config.yaml
model: "self-supervised image encoder"
dataset: "photos with spoken descriptions (Open Images, Localized Narratives)"
train_examples: 203450
image_size: 32
crop_scale_min: 0.3
horizontal_flip: true
translate: 0.12
color_jitter: 0.6
method: "simclr"
arch: "vit"
norm: "rmsnorm"
norm_position: "pre"
hidden_act: "gelu"
mlp_ratio: 4
head_dim: 32
fused_qkv: false
bias: "all"
qk_norm: false
parallel_block: false
inner_norm: true
moe: "top_k"
drop_path: 0.15
num_experts: 8
moe_every: 2
expert_mlp_ratio: 1
experts_per_token: 1
shared_expert: true
patch_size: [4, 4]
conv_stem: false
layers: 6
width: 384
positions: "sincos"
pooling: "class_token"
projector_hidden: 512
projector_out: 128
projector_hidden_layers: 2
temperature: 0.3
residual_init: "none"
optimizer: "muon"
muon_scale: "match_rms_adamw"
learning_rate: 0.0038
momentum: 0.95
nesterov: false
orthogonalizer: "newton_schulz_5"
adamw_lr_other_params: 0.00075
max_steps: 7500
batch_size: 128
epochs: 4.7
lr_schedule: "cosine_restarts"
final_lr_fraction: 0.1
warmup_steps: 1500
weight_decay: 0.04
adamw_weight_decay_other_params: 0.05
Rows from block 3 of a small self-supervised image encoder, named by matrix and row number. Rows with one number within an expert belong to one neuron, the router's apart. Each number is 128 + 24 x the weight over its row's rms, rounded and kept within 0 to 255. All counts start at 0. Numbers have three digits each.
Before each expert's rows are labels from the 100 images, of 14976, where the router gives the expert most weight on average: "peak at" is the part of the image that holds the peak. Only what is clearly more common there than usual is listed. The data: photos with spoken descriptions (Open Images, Localized Narratives). In brackets: how many of the 100, against the usual share in percent.
# router: router (model.blocks.3.mlp.router.weight, 8x384, trained with AdamW), inputs 220-274
# up: expert up (model.blocks.3.mlp.up, 8x384x384), inputs 220-274
# down: expert down (model.blocks.3.mlp.down, 8x384x384, transposed), outputs 220-274

# expert 5
peak at: top left (38 vs 14.1)
router.5:145095099127159113128132139126097118155114125093124168095171126142126152123158132115160146131130141105136138119129168150114108127133084151113134166127096121090145136
up.0:159113160146128120144102152141130168158123139101162158159133139138130099073144141097131129122118112160136146120139149105130125113122132162089094109165102143117151128
down.0:104111108126135159157110189095109107159129120132140153160117102133117158120127157120174106092141123109092108124072129103133092145147137097149162143132145156171110125
up.1:123121140141133120083144130129123128122118103126136095141153144128137091130125161113127101104128126138105153133119173118143125149128140149159156128154158101133124096
down.1:142097114106113119102128121132086156178140121156102125116185131085131181097126129114111146060150121135140120160105109126124126137122129080148109150146145145123163085
up.2:135179082145095125108126092110118135150149101132111167112120126113113101108126121083140173082121159133111160119116182132080103120129152141087105133128122116107105147
down.2:118135159105112121116144199127134136157121089138139101132138148147159164110118150131101098164143130112130110138111182110188156174127132128146136112134101114120107127
up.3:103107113126114139125122127130144181128062122150131148136121109118147121135127129102111154143110097120072128092087097133122136105145130114130111146136084141103093116
down.3:138134153122157115174163117141120136132153161127147123084151162110120107126116113112195106071139146123113163107109166115131102095115163139129137105095155114089127108
up.4:102133113116133078164137141097147116145164108066076107147170094135143128093113156131072160157135149164126123173112137128118169124117119134160132087119147127141138122
down.4:185131126131163138154081150123127130148077094159171144114096132119117126138140130104115111161109133094147181188106160123124130134128096102141122121125156117117143111
up.5:110121132117130138146118107103115125124121066136148120152138146125125161069053104133108154140110159153136127128163149158090107132069088138112138115096172150108130105
down.5:115122125110141125092128118158097144142122094131106162173153135130145138130138126104079100109114122113127151135140125131111127151202149170153108132085109124131139123
up.6:157190114097138182175094154108130094151127124143121139102138102131149117100122106147111149131142132164143115143110131148084101094115160165130101117107137124169116161
down.6:132116157131131143093129133147129143144134099122101147114151129182132145068154147134123126121093123135153156106170119142158092129113091166135130147111137099157093129
up.7:161117152159136114099117111196145135140177136137109159109076119139091087158108137177114149101141130097083158167164132127146147147146150148150110122093128139141121155
down.7:160094147116148135096100090138118114086158106135123131116155120117146102114122165159119165077133134136134147119136061135117109163150117147130176096135144144102120170
up.8:163145104116142102140164135116118111143114105157099147118129125138118129113136169147112102133114160106148118127108149166160118122107163163127141130108143180125115099
down.8:157125126093119103109121145131138139144080126152148117143105108124147135117172094154125131076145119143123194120120127121177120143155121102131176133138127110121114126
up.9:157123151176114118151155174129167107117184122148115156128126142131155112115120091098096158160135121131124154147105095133162126120150135141151203098122095121166083134
down.9:185119141129128125127098173119124110153121135141158147101128111165175120110135154155109131120180117081143135140118135117130112103113129181084142090180170141087146129
up.10:113146150154078133107077159148125123078136120064109152124089132147154139085104170127155138097098073109111114125126105161105120162057118153113139084119132143141112087
down.10:104132092130115190148080130142170153146135108155162128138090104110114111124117086154131161090112151092164133127106177136153070153146134108086142086132094111115142140
up.11:121120128123076138157137135143119164148147131142127127135130156104099128091169132194091150137132151159126153113104138111142128097091120127126128129132118140172141162
down.11:188083143141109089123125109127120137125118117100127130111148130121129129132117106114137075104130143109151137100148124144095150112137088104142073090113131100137131141
up.12:144129140144121117145116125074120173098148143149121138119127132170124142150124129102071126161127097126143092128069110138161157120093138100160147152101140103116112168
down.12:164179146092121099167143129174150116114119097139134119136180107113138117122103197121127138147150134115108127172132105164125165116140113117115138159166109106129089131
up.13:110107121103095156134116164168132109131158140193140120111139146122115130103142137157112154136124096166090119113104111180149141191142125076108111114158102120140124088
down.13:144117102180133154126139123164130154107089146095132187142117147167156140120127142110150113126084149109137155149131124165104101119130132155110099113101123115118168150
up.14:085111141113153119118161118139135092118141135097136102115141107125137096109114123115164125111144129121142151138088101095168153128115125133125157136129119126088103118
down.14:115111105108152092118123133164136095179119124155146151122136099171151109130090101126130134153141109124109190139129099148134093116136106146125074118127156123115126120
up.15:101150156143077170072147115079105152183123156139137134103106106119137120133099111115130134120146153120156121092111110100156124096124069139130119116106141079140114133
down.15:127132137113141143111147156147149104108149137109107165123102104146164126158136144123097163101151125122126110142141128133098080133128158165121089108146084130104096144
up.16:106193122115123119144158149090105132172115099091118142108125108119126134126126086141116103142125142107108135134163147174135126126099112134166170145172136125138153133
down.16:113136140113066140112126166153154166139120154158128128103149172097128132146129062120115138156127142170176118123147149139161124145146170132095113161103116084134152140
up.17:142099146085127155151153133167117127148144154103132137123121083167151112133120143127137161104089104140116135123118147132144092101109139117095096099079094120126135142
down.17:139132154139132138125134113117172167158116129136144087112119090164109113104190138120088141158128122153134142142146131206080122153130105131131113129156102102156159088
up.18:110165156160141156112112107078095080117113172102164116158094106101153120140133137143125110129127091155126166084131082159147106144143113143130148115139122095122091117
down.18:125147139122131130088117190129146092097149113116086140108164151146089131110077100163112107130121106135161162129106119144107087169098165153114143129103152156134122147
up.19:104094134121166143149112161136133137117156153116101116108111135108090135141105157097156123164153097120096174164156116122162113185122159127114172100169103153097125116
down.19:124147168078133141086148144141098110150153163171074101138193129104152160119106098164110155130154158094143155135137130121128117126133132146136136145070138105138142120
up.20:080131149112157118116111137083136154161105130169094089130140131186120177126106143089156130148098134133115129157201138127120111103146115160114113117128146128117127111
down.20:094128119157144115133145204125126099114150146124155141083104086143131139122122127134128131139134146150118145176149141146157136175099138128175124088124122110127062131
up.21:105094130113120098133152111152106078124078127131147136149086132128130126101128108124136115104135105152110135138109145106126138131138132109107127144114167155069073118
down.21:118096104126111132156151131146126089142106125156161078100132111126108101122162143160129093073140082148172073144183120116112189109116145141108138145132165140109115185
up.22:108122148144149119144099126074135136161134126167131148139140119146112161107124129137131169149141150144145193154124167153144122162105120110114122102109132115082128120
down.22:126117172109112064155157123121119126123112153141155129143137130107123171135140108119120128144112147100165082094106160102100149116132104112141118131150110162122116147
up.23:115153147159150136196174096109122153079104102128113135092118107144105140171144090141059132152081111147127129122129145094124096136128131105112134140121131122136126117
down.23:117130101083130164112114162147164164150117111116126166114133129117137127160132143154130143104113161116161125134079137130111152166160136146164117103111111146172104139
up.24:145157119111113159114133118115091116171114143140172124152163166161177127150129150092089119131109097096143149107142138137135130123103104097134146115145104141112126155
down.24:119146104128161126124097133083101161112107123108163119124103108161189154115133104125125127137128132158150083162132133183154137085135133158092135082115075138152140167
up.25:154153171177101115088113113141119117117180081130114119124121131132110123116150122152132152073078146099116098119102137095092119140164160139131174101133148168155152122
down.25:155120165130132166152111092143079051192121165102110137125148140073160111152143157164106083142121122109117113144083105142130094131110146059124105093088151155139125144

# expert 6
peak at: bottom centre (25 vs 9.4)
router.6:153116085154181135145119131127096126151130096100145134134136126160109148126177130158125123138080106161127177118059160113138102141112124069143119187095137125120171129
up.0:100100119129151109141108137118139120146128144091121134116180113140119130140121168154135146089120170155143158130136074171127106089100096160161097122125149174136112112
down.0:094148105118128097136094104108168123076139164127096104112158124153120155130091109118159159116123136104152150112123117122077129136113144153104134150100125167136137149
up.1:118174145093083146128112124156131146138123088122120098122100123109131159127131122103120129149142126091121120124130119135151173146104123109097140161121112136143147103
down.1:177175129144114126127081148138125156162132132085132132139162157168127117149170130125157122128107099181119141095112184115095104120135141147112140125120133121108200107
up.2:150127147128112184126118124103077127159123175196176147131112118122135146128167115118162108118119095129109152133117097145139145147161127150165139145102093153113112146
down.2:135125144087142163143107099119133135174156136119124137110165153116178181139112119096110124123116114118142087097119078099073098121074143087115108092120132125074089118
up.3:144124135101134138136126122089111174147121145131112138154105099126165134122142126112151149140108122188149138163154085136133127171119175111148138112128108113111086076
down.3:119124145111117138126152147090108090092149123124131157123113100165115130091147130157151160154128172104082133139134102125118150151147087106164094148175111137102155158
up.4:126171171147156161147162097133104115104066120176178094149134164135128124122083109122082126110153146114097113171137123082132138155097121168174092144168097158130114145
down.4:129128090155057076121128111145125152144130127114110106121136111132163096118096133113106113153152127114089141118145108110124128116167110110143114148103123117133153089
up.5:137149097169096145134142145100186116101160079141105152150144115120111151097078184133145101148094180101103095150134175120141132117117146106113108129081130129118123124
down.5:126170106117128099105157113123128112160141119101111127135161134112071121104155088105147087129153126091147123060133121199144105161124151119122152173123105167150128106
up.6:138145137170102153083143141149091078124192173129118071138125148122120114124104107128124052139140142156133129159113153151087158103126152132161135040090171150133074165
down.6:117137125149113155132085086141121087150152156101120143164155117128110137148088150120168114138130144173123120108128099109090171094149159107126142113109131133126108110
up.7:145114138115130125137128146098130120113140173139173137158139131113108143143098166133142114154136125132105120135131112144104135121139104116144152124117167102131103137
down.7:144144152127105130119137134113096106140085143129094140128137140053138112125153128188115118146144171133140127119106129143110127143135162168147148128137116164084136116
up.8:101187122134121101171147145127122142127136123169111124158122131115138102162154166154157129118109076132107100117120125123146118096125134100131126124108092113118114149
down.8:128101145134115123145155109110131139132125138088123144112112104144100100103126132060095129115104161127138111112086151192132078135154129097143125136120120115129108164
up.9:132129141109110110170117136098114085103163139150136128136093108117106107143102159129134127130132096180112089130119164138154098145152123107124124118114116124137126128
down.9:142157149141143162158121128138172146121123091105125094159138100103114102104188083098110095139128128172157115178134149138151122091139151069150115133157169093166119106
up.10:107130130097095113131091150115176127119149135114129062113098097092118075135137085137073135073107137139116087145096150114150126125127100139156107145133111146150113149
down.10:091138120181170096135169104162112145126124125147146059115101149155157158128135146127112086126197121110156154135164155092115120163135127112136121120144138064128117157
up.11:115112113100160142153061120135112111139147151120100175098141138131142170107114135116098128109179157129135100115105149160115078145107143118143185104155146134118154131
down.11:086138107116080134153140159141107119149138158115147100154153118161151110130120147112143128120108122154089098137135099150126097115209142154141129137160109113132116103
up.12:104140111102164124110148127096119124071128105146132189161137154159138103113128111165121129143118143111137112093158094102091155124148139142168108109099133146142120107
down.12:124123159119145090166127117164139172132137147188126192119128123105101139152139129139144155110169154142162115142105120187148102140119118142138136108115124164108116132
up.13:117126112119095152123104124164149118118155126120133174138109138189111132109109112143121117178125083101163178149112134130132147124182119120124128079092128108125142144
down.13:122113079152124129184120115129156092136092140150081102123079104098133105090123123125124144128167182087132124154142115109133141157055146146126174095092126120140128130
up.14:119135092142132097104115096098149124126100128137076133139119119085120162139080108111158140128099076090125149108085122141162182183119090107126113097109123144155115113
down.14:130137156119126126126109127125097124110093139147212139130128130105130108130136120159155148069156151170156163117120126108105125161128102120170131135113170143128150149
up.15:145122134124143120149129117173111150117145139113128120154151094122165143093112126124141154115166133148110127097142107131076091135159190117142122150141147153136137133
down.15:140149157137120122147149122110100113107169128108151132119112109121126111144113144159130161153141126122071143180127122125147123128147106101126142149169137098102088135
up.16:154115141132123148153164136136110147166137143112109118143124121130075077121104088114181122118066127115100106107168141107128125152137102122135119115126125141118113142
down.16:152218179095145099146106118138133142140137139143110137131148133145107191128134108092144094116164112116182171123148111113143127121126126119133144172177136110099096065
up.17:146141161156103079103127120133152106164142140095150097147114097098144153136121092163125154134108132136152085133101153162125123123128120134159140113119109107165127137
down.17:105127158110133119160107130083082160135068115134088125111123097099087095161156110107163129159108155117108113071113125120106082141119126130130132151119123191137153161
up.18:126121116110130101132131108102161132132140132155106109106147115079160136118125111138174086154130142140108118145134151114136116120107105123110048117152155145128098127
down.18:155132125136169111123145153139127103147136098170142116135114123162102152167136155143069191092129128168136123087140118168139131164129164078143133139119107121132125135
up.19:147130089129162086115124130116101130146152105166061127151158175110109105129121128169146155133110110101093173120136159114165098070148113123116108142101131133103148108
down.19:156129133114134183124134158096150133145154117135114162151089116162114095157129113133133121079113120157125086121101106121126105138113113178157149153147153097103111076
up.20:123129123179095158151134129172110175143138115116119106062113133124118120125139140131135114122107102161143118142130116164084114107119110094158111105101117127112138111
down.20:141132082122104118108123138089120146119087169119172185127151102120136152150113097123124116135135128117114145139097107109115104163131112115131165122113162105107117153
up.21:099153162108102104128156135133116113114160151092103133171161127165072146139156168171094135127133124136068120128138125106132125123150142119110126142119123121164105143
down.21:106109125122143144119127127139119088134139150160161111139122099089118132114176058121098102127115152132148134099126118125102178109174149158124151121143151145125141089
up.22:163173105106125137086130112162112111130138162086123153119146139137177149135137157082103129124125102087153145130106087098109165146125129126124138138127114175098115108
down.22:095100125136119106133111142131128101118097131118107123117157114120137123134102161121149104142117147176103127133152138110128125085137146057189125127111139159133133187
up.23:133115110126130120128135146139125104136108109166151133089105126100136094142123118108133087149141093077133123138126135145104111096124111066174147091146072128146113147
down.23:120105121144101119097146131153125127129130131117126151150130145110168173136114141131074126106122144126149128095125114110135175113062178139089133143122150184141125142
up.24:117139117126111116126130119113148142121134096127136138119125088154145127099127149118156113141093152093147117161119118157170151117091131134153126113100160127151103141
down.24:144117172131124115130099154150149098083155109169111078115123105126153155133082111162124085132149151126125137125116139118144161094128140099143115108159152111131132113
up.25:159136147121122174130130093123097127105164141126153120131156134150102141130102135112126120115159107164108153138130148082169130122102142183150082120146175068151131137
down.25:109108117128102128147113081093117120125118148139134116130072178154136173153127158109137127110152123106095116121129169149102158131153154115130133146102151140161101155

# expert 4
peak at: top right (43 vs 14.1); top centre (39 vs 9.4)
router.4:117154116163110099142163140134124158131091166199116124073103067134146147124143184113164113108113146124116145130132167124132099138143166132118122144137099135145127137
up.0:136123121143097109128094126120131145152137109106126161127110115147107091080099129130162128162192116136137083100112119114107145138129098113154159125143138144155125103
down.0:138129144174101108108133157145128139083124142135097153116099099148165143130102146144165080139157132158132125136117126092140163135122103123100136130092136084131143116
up.1:130161129095120181128144138139158099137165182100137100133093122164119110124157145149135132120096124091077141116195135132092132127153143129150103171175185135110086154
down.1:154155143139124102128112130124087165129132157153129125136103133106104174146120120097153112096149141119141145160109124127155120111102109142145126110120090121176105131
up.2:138195115123144135092116167133120093140166102140132106121106164139101125138121085106148123146152155152122147122124124170153198128100153160130106124157123124114114116
down.2:134112116136138129103143138119122153134123161126141156201165136185172108135127121126122162090071108148151132152148119108143110180153130125133105117131144137165145146
up.3:127101132143129110148141078096092106101130107112137106113114132146128124145145138116137116152101148120157130116123121117121133138094166134109106162096164157128151145
down.3:102123112122131160136104159084144109141116103152158096161124131108112134109122127119163156139129128109122109129116123165119129153114105112099140137100167098104103094
up.4:133127105087111102088131111159084122162120150123116159113167110095132151155082139144157116110127140125089173136141138111144121147121132120125126191128147108107163112
down.4:154127090086129142132129188120148097111171125084111114123118121138124113094147153135172128097160127075116128150097102131151127147105085111163118093178112102129125120
up.5:077091118126122139139127078126136084159165135145142106148117093109138095141111168180132100135154163121098149167168170147117169153126120143168167147099159146114168129
down.5:099087113101147092142103138116128113139124181149092123108136144116106130096110132141129148167106124110138160114108107094122136119142130109112119081148145161120091137
up.6:063116107083091125200135130137121119121102147165145110094148129135153114150158109146143133161119107158101139110118156131124157110159089119139123120150143126131175165
down.6:139156142116140084116107087147118083172135102069124144109112129108128139122136133144134141129130111113136094138123130129150091152067120137102135143109108105126105135
up.7:183105072121131115129128148116200132167129058077105115159134117140104167097128110107144092091112135161095103095151126143136158132140122115105139133157162113144159135
down.7:110105094147159133180093120157149158124112115140151116141076133129120145132120144071166146097136135134078096159066112124160135144107163117113114103167115090078131146
up.8:095130113088105156147157088136087113071105140166142109128116120087105145163134110104113127130119131116090084121100160128152151116159174118146175139086090137135113128
down.8:137095146111101171128124175152119125092141122151196162086107160123118152136159120131098121142129159117083123177112123118132162147143093134122178133145148108137100111
up.9:104134125120125138121102124112141081122106105082106101151152080151100158134119175111115130107156109155123144132104083171162157148128143149145150082177106161101112124
down.9:108089128157154159122092113110126166109127111075135094131165127117145126137150106149122120118111101119154115121135095138094116124128116120102175117153128055123173180
up.10:108162163102166156100142122147125128144084144107127133144149112155157115106159141121140162069108099153172123137145109161137159098098123188140083115127108119112148135
down.10:147093117131144102137153123128110154117141124132158109147123139135129118100122190115116159096135137128127112141153102156174150121145160155142150122184156110148146101
up.11:124122111103127183100111118084156134097114095111111106111127123135111089126095141124142113103149123119125105104102104126147114106157133120116099140155099089125091136
down.11:130152111116132113128126128123125145108126077134108126140156143158119098140098125132119135131091125129118080126110119114111154105155072122115132178150111163119130133
up.12:163131113103178135131139104131149066076147115141108129135104155132101120138106100142131061136131086131159126135110125104090113148146140119140148159162097115113079134
down.12:205099140141142128123120150103119131108144087121093119104121099175114111145088169151107160118146093141126113103137133159157135102131106140114110149157143170100135132
up.13:119136111136128150120162158128090118091130106177141115070109092128113148140097138191125119095157129142111106144133096147143078141108107134153131109128119131109093153
down.13:159119162135100143107141132129144129137078127122096140147107163164108130125161103085126119148127131101154147161159144088113111127142150145122098144163152136160129115
up.14:132132097134140155115161106183093161120136157142141084120136153143131119143148072150089140135130100088116097176141127101139110143156139122116139102121120115172125127
down.14:129136115142151175156112135085174146155179136136116142156122147138140113136132148136141146187102191153092156136148112124087106165134093165111153132115132125132135084
up.15:165171113139162101110142148134134139136120103151136103113154147109104197111121087075102102152097127139123118149102126138150114144096116117154142121156115073110117120
down.15:130119129097120132117181093116123155155147130157154126095148096132174112116090146129079097124109143118151111132136104209099087120132098148113098092188101126142105124
up.16:112127128148167117130111143117116143118101113110124110158124150112180069133165117140105145126122135113095150157157083138117139142101164139131154145126129102165119152
down.16:112115162131079127110101153078143111152146128157111148099153143168137206118135110166125112165138119142148115109117121113096129145153155149118134125126159108091113124
up.17:158130185117118153113144126139168128158147154139171151122118111134094088107100126147119128133130109147148105117146170122116095098144156114152146133103175124056114093
down.17:125103139116111103124099076114104152153107085122109155147094118139138099133083109098121082176106131157122087138099166122145121137092124120143147096127173116144129066
up.18:151129129100134136092133113167101122178110116104104132151124114115105132159122109130063129130091137140138110137115111141135139139175119111174120114122157154134112067
down.18:078141102111109121128185157146118090125154110142193074138100153161136127115148133152145129174143139098114121130159135117109110122119133096150138123149157121144084171
up.19:102081152123129136125154128102140153138128168109065113117146075115142113162107170124120124127073113118167098147064147137162143147119131125140161120125167117155088105
down.19:120138147107150133094152110105155080115154108140152182132144099135159151143136097103120113108115106113164130124127139097122123154092128085095129140142185109155151156
up.20:098150136155127107119133114135089131107096098080114095134139148132142140134132152123117171087128158115113175122127145190133138107089144084114138170097133133098125097
down.20:143169138137176173142102128121157136163116128106138130122158168103132123131121124135117065118150151123128098142142101124133110074136110149160174136147123126168135180
up.21:127102151137153205123141118118132122128107125134114134130122119129134123114108109130191117116128131150139122153145118081103146116115124119116129087160142144141096125
down.21:108147153135135132168098139113119190108167074103124147083126132126136146133119145085173128111077086138169106149116105157126174127104100143158131111129122145079110166
up.22:171120122123119120137122136123135120179135102128173136175140127171108106158170104133137102140143115116109140125127129160153173147128110112126107167104109116115142120
down.22:118099127105116104132115136153147120094144168139138138151143114106141122158124125124183107119093119183129103145147107155128141156143155088144118118178172114107100153
up.23:121164157139132117141149144137145136158166136152111122103129122127128136086119126145097103125121122123100131102135099139114149152148120137137135172151079126126142149
down.23:106158127129117136133125086096133112122104129126149152126133195166145110123146090181123139162131100124148140153138143130125128128120129139106154121133095168135106170
up.24:098106168070124087161147120132110145085105117115096137131156158147108127163120112131103149113132126120106102156150166149091184154086163109132134116134122138119080117
down.24:152155102136127091121105125122145174117117108107122172119106167128141096147155148120151071094134112166141171146123141174101104134146108085096123104146119138169107108
up.25:138113133106100129126168083149147146121090121114123169160148140144088147109135149146151124102115098108127119097125132139145139095149128130135124122109146080173107121
down.25:159147135122110115138151095140112126088158159162136152092170108120162145157110148149111138092113152172075144157143136169134172151154114102189150163127112127136117129

# expert 7
peak at: bottom left (37 vs 14.1); bottom centre (30 vs 9.4)
router.7:142123105139142114123116100164092141086114133106111141155162111144130178195130104109059126110068115145127144134076186135139113134110126152148135167130154129125135118
up.0:169111101129095114129158122120142139194119128144105120115126169134120114148116130122142090121179152158093142077125134133125123131101100116175128116108133142142086119
down.0:166161123139135111152088126142138150084154148134147078101124142131127139139143121076146130122113100096117146143155095147089137117163160165130111141145138158158143127
up.1:125110112108137125113117141113115123111114107128133132150154135128126131115150114104146138146140140122139127114142100155083124109144130105076112099175117102108122174
down.1:130185090089147163141143108127161111130122077138093182118149111126126131154098119116133106168161134112155127089127133058107118128155114114090144150140090103111120093
up.2:151131105093090132082139152128113182108165138131151129175130137121108151116187128113163131147174128118116121134085122132100145109167155128136087075133128127139137146
down.2:117158122160092111103141091148134158125135087143122136115135097130124106101144129102147154138152119159115104099123116134128123164137119111099137121128124103141169129
up.3:165154116135126134156135150163111141128141141115098089195129109138109153123120159132164129111129158106105107117112117116145093108088117101141173174119119130098119073
down.3:092168122141164112121122121109126112118138137108141142118123147081131119157141148108142136174104125133142153121102104132095116111162124126134129110111130129102145137
up.4:095162140114179102094085118070149154146152108129139142120112098145127128147180112111107109151135076134141149096150114144101084127160134130154090124158136120169132125
down.4:175135111111157088112145169130130148171176176098123133124127158106119117104098139118107081102136152127101119126136142128155128128102136119155093116155108104118145171
up.5:111094133125136171082129133116085115114111129149119144124110125093107140141105148146136176158166169127120163135115107172083107110151100115131132142145196124106154093
down.5:162146115111137133116111171097126106119177142110160119121181099132141125115163066157118114146126152125103150138158121134075177143143143190132077121119133062158142142
up.6:142125119132113142172107113116159159145131143136139102087150113099163104097139123091170175105133150109140111128075135169112119100129124074143106111156169133128138127
down.6:116131160122102126127121160097099145130060093111136151118131104106113175111149110145086159154097168128132141080112153151141128107117184119137106122068199142138155123
up.7:123131109136090127144141112144084127136144130158115141112103134127116128144117141131114150092140162137113134105156118117116123152161150103134096129120153124123130104
down.7:176101132122162120120109123135078139111131124120110125127128077104135121114160137116111156111172154111117103101116134129139140098081167090140143172128163137073118153
up.8:155156125178122073141143095116139082154120121122152140144080149112166121144104124129135122142126143092115107164111144165083152158130094099172135152082128075143141111
down.8:131127131131111128155114083123122150136106121132112110136127146127132118165144126099139112151128131084140150145099128110097098146148139136126113111106155102149100151
up.9:129120149168126133124162118114128135140133146126134147113153122111115119134105111139126112142071108095103076159135101159135146173124106141152153119145134114159125104
down.9:139122104088144144134115135161113099092152123095153181152167077145110148147129125138130104105120082153137077134127187114142103111096134142080082107130136122144134109
up.10:162142153135172146094159141132169141143104123108128105101085131105092130162144123093139153124093137151109133123115130123088167163168120121158166106139115148138127133
down.10:124152114133165136146155168122152129111118122134117182101129111139104065146135113119136108140152109176108134074149139078136185151153099110119103117139135123151115089
up.11:118142134113151153058106150141098139171122097087076097143133149093135147132144093145116102122110153106097092108125122136154114103134139159146114097122110133116113114
down.11:128128150114167112102115146087094123134152109135141142107156120166155132093173107118129155137152154119170160149133124072153121108114122156159104118150179182120119110
up.12:107127107114116158112146106109113094126150090151156080114114124122125097152134119091108135164074098149133125103134142106091119153121099153145086099109119119152145154
down.12:131147162130105145107137131167121155145109147147135135113095147105151131077151172151149107117172129160069077160161109094145106140151135094129123108099114146139128126
up.13:109150141081130087122150124152102120127105123087103127170119089141127108129115136122062114083117168118116110158144083152165130106105134150106150127131089115116127120
down.13:161098106127129128052115106096143120140155155167121094117083156075113127098131135102163142144155088142103124150132144139109132173156122137109120082104156149101089125
up.14:145110164126168124126111114102134132117107091163177111151143106166160123146125116135135156169117132150123119139170132105166110149167158107138102102146127154132134099
down.14:096142142146141132136098118123084092151116112109125144142102103154172113149129146132103134098155129170125113135138131137123117149133108119121114122167130131155110118
up.15:141173113074131141156127111173119107151089153122133143160140175153151149175110155142139116138108128099120133111123072118103108107121121139163123073166157123169096103
down.15:103142182158168092159161168147138127140107135156136133102137072151101131133131141122100119131125147152136081134137167158167119120124080110107145139113121151115127170
up.16:155109113111173123121139129167102121088092128171153130091141111119136143096125108204059114155182128106177122121153116145133095105123105120104108142123144130070125138
down.16:113134115135134121145100158139139138147112147142136119112104133140123148151122147153144139157151163140152162103149164158085117142157123150144125129108117106153107130
up.17:143115116142145084166137114110157164112136150150132098118120178116119120073120113118109108115123144147119136116092122105141147174147110084150107158124153122176103111
down.17:151180092102108147146148155167117118115131147116148137128094135131187083125098124171131111143135085116154141114084134166129070077147117117116157116112083145153087070
up.18:151138114160109120106130160115131108149140134105176154122132128100076137110106125170066149143094064111120114122109099144128139140093103142148149119149134107141129147
down.18:080116149120107091135158141170139127163100111108105118127153104099144155154110107138089143135137122127100172108119109125145141127093087137137124102117107088158120114
up.19:113162127145112147125123137130135138134120127117082145107125134112141137109114141137160111158122098103121116097151140132115143149146087111138131104104148074109171106
down.19:156117160125114129094153128135113125168153124144143150154142178089140121140133113151108105136138144145109125139100101125154115092134136154110131172156115161134104085
up.20:175168128120129109085127151106129107138117145099132140109124087112087147114155099130097095125102103144122109158128116090112131132122075166123146105135152129127133132
down.20:100131132118137138121143141122120105130152126133127150102107119147106127117121140158131159143126095120113115142108088123091134071082114171137111090170123119133123137
up.21:125123108105112116132126154124149124112166102139129119116049092119132171150123131107164150163175148159122092119139159139105192154102125143134095149130129123132144163
down.21:097109145131158114135136102137155097134093117110147161120138086127122122110134130122096156140118113130105121148126128090126088126076126113151088137144105135116119136
up.22:088135181120157140111083133138134135130096136091125089079150101122127111097124125135110113116107123111137120129117131145149125092144093131099109124120096079153152166
down.22:203152135130096114124106166188133166138141118088139099129124088126127123082114151150109107150145141151162118159115125109116090111134103130145134086100157126123147101
up.23:120112143073152119115124143123080127156165116092116128145107123148070173098161127128117128116138167125129138122143187149094162101200148161124159110130131126163119163
down.23:141070138124164156077103139096142103101130115116139093144146100154156077142085108124143161130164104130170144148164130134121156108132104097135148131129150101140138107
up.24:104133128121131116131130147154067092129149164159119115131105112118128152113120134126105157151173088107099168162146111165105150126097160131123171130156124174099169099
down.24:131172127130087109146128148127088114109086127149141102079118118124116123136091129110081083171127124135120106151161139119173124136125139120152137121118139160114142111
up.25:129145155150139117102164130149145117089133114148162091124100113173100134135131129174113114147137091103180082092103086113136119110112154102122161111075134167110147152
down.25:143102166109100128139125089132157151151122152158115107144155171114133116147103160153182134117152113126142082112163129136132140151148142146124097101185124127147112123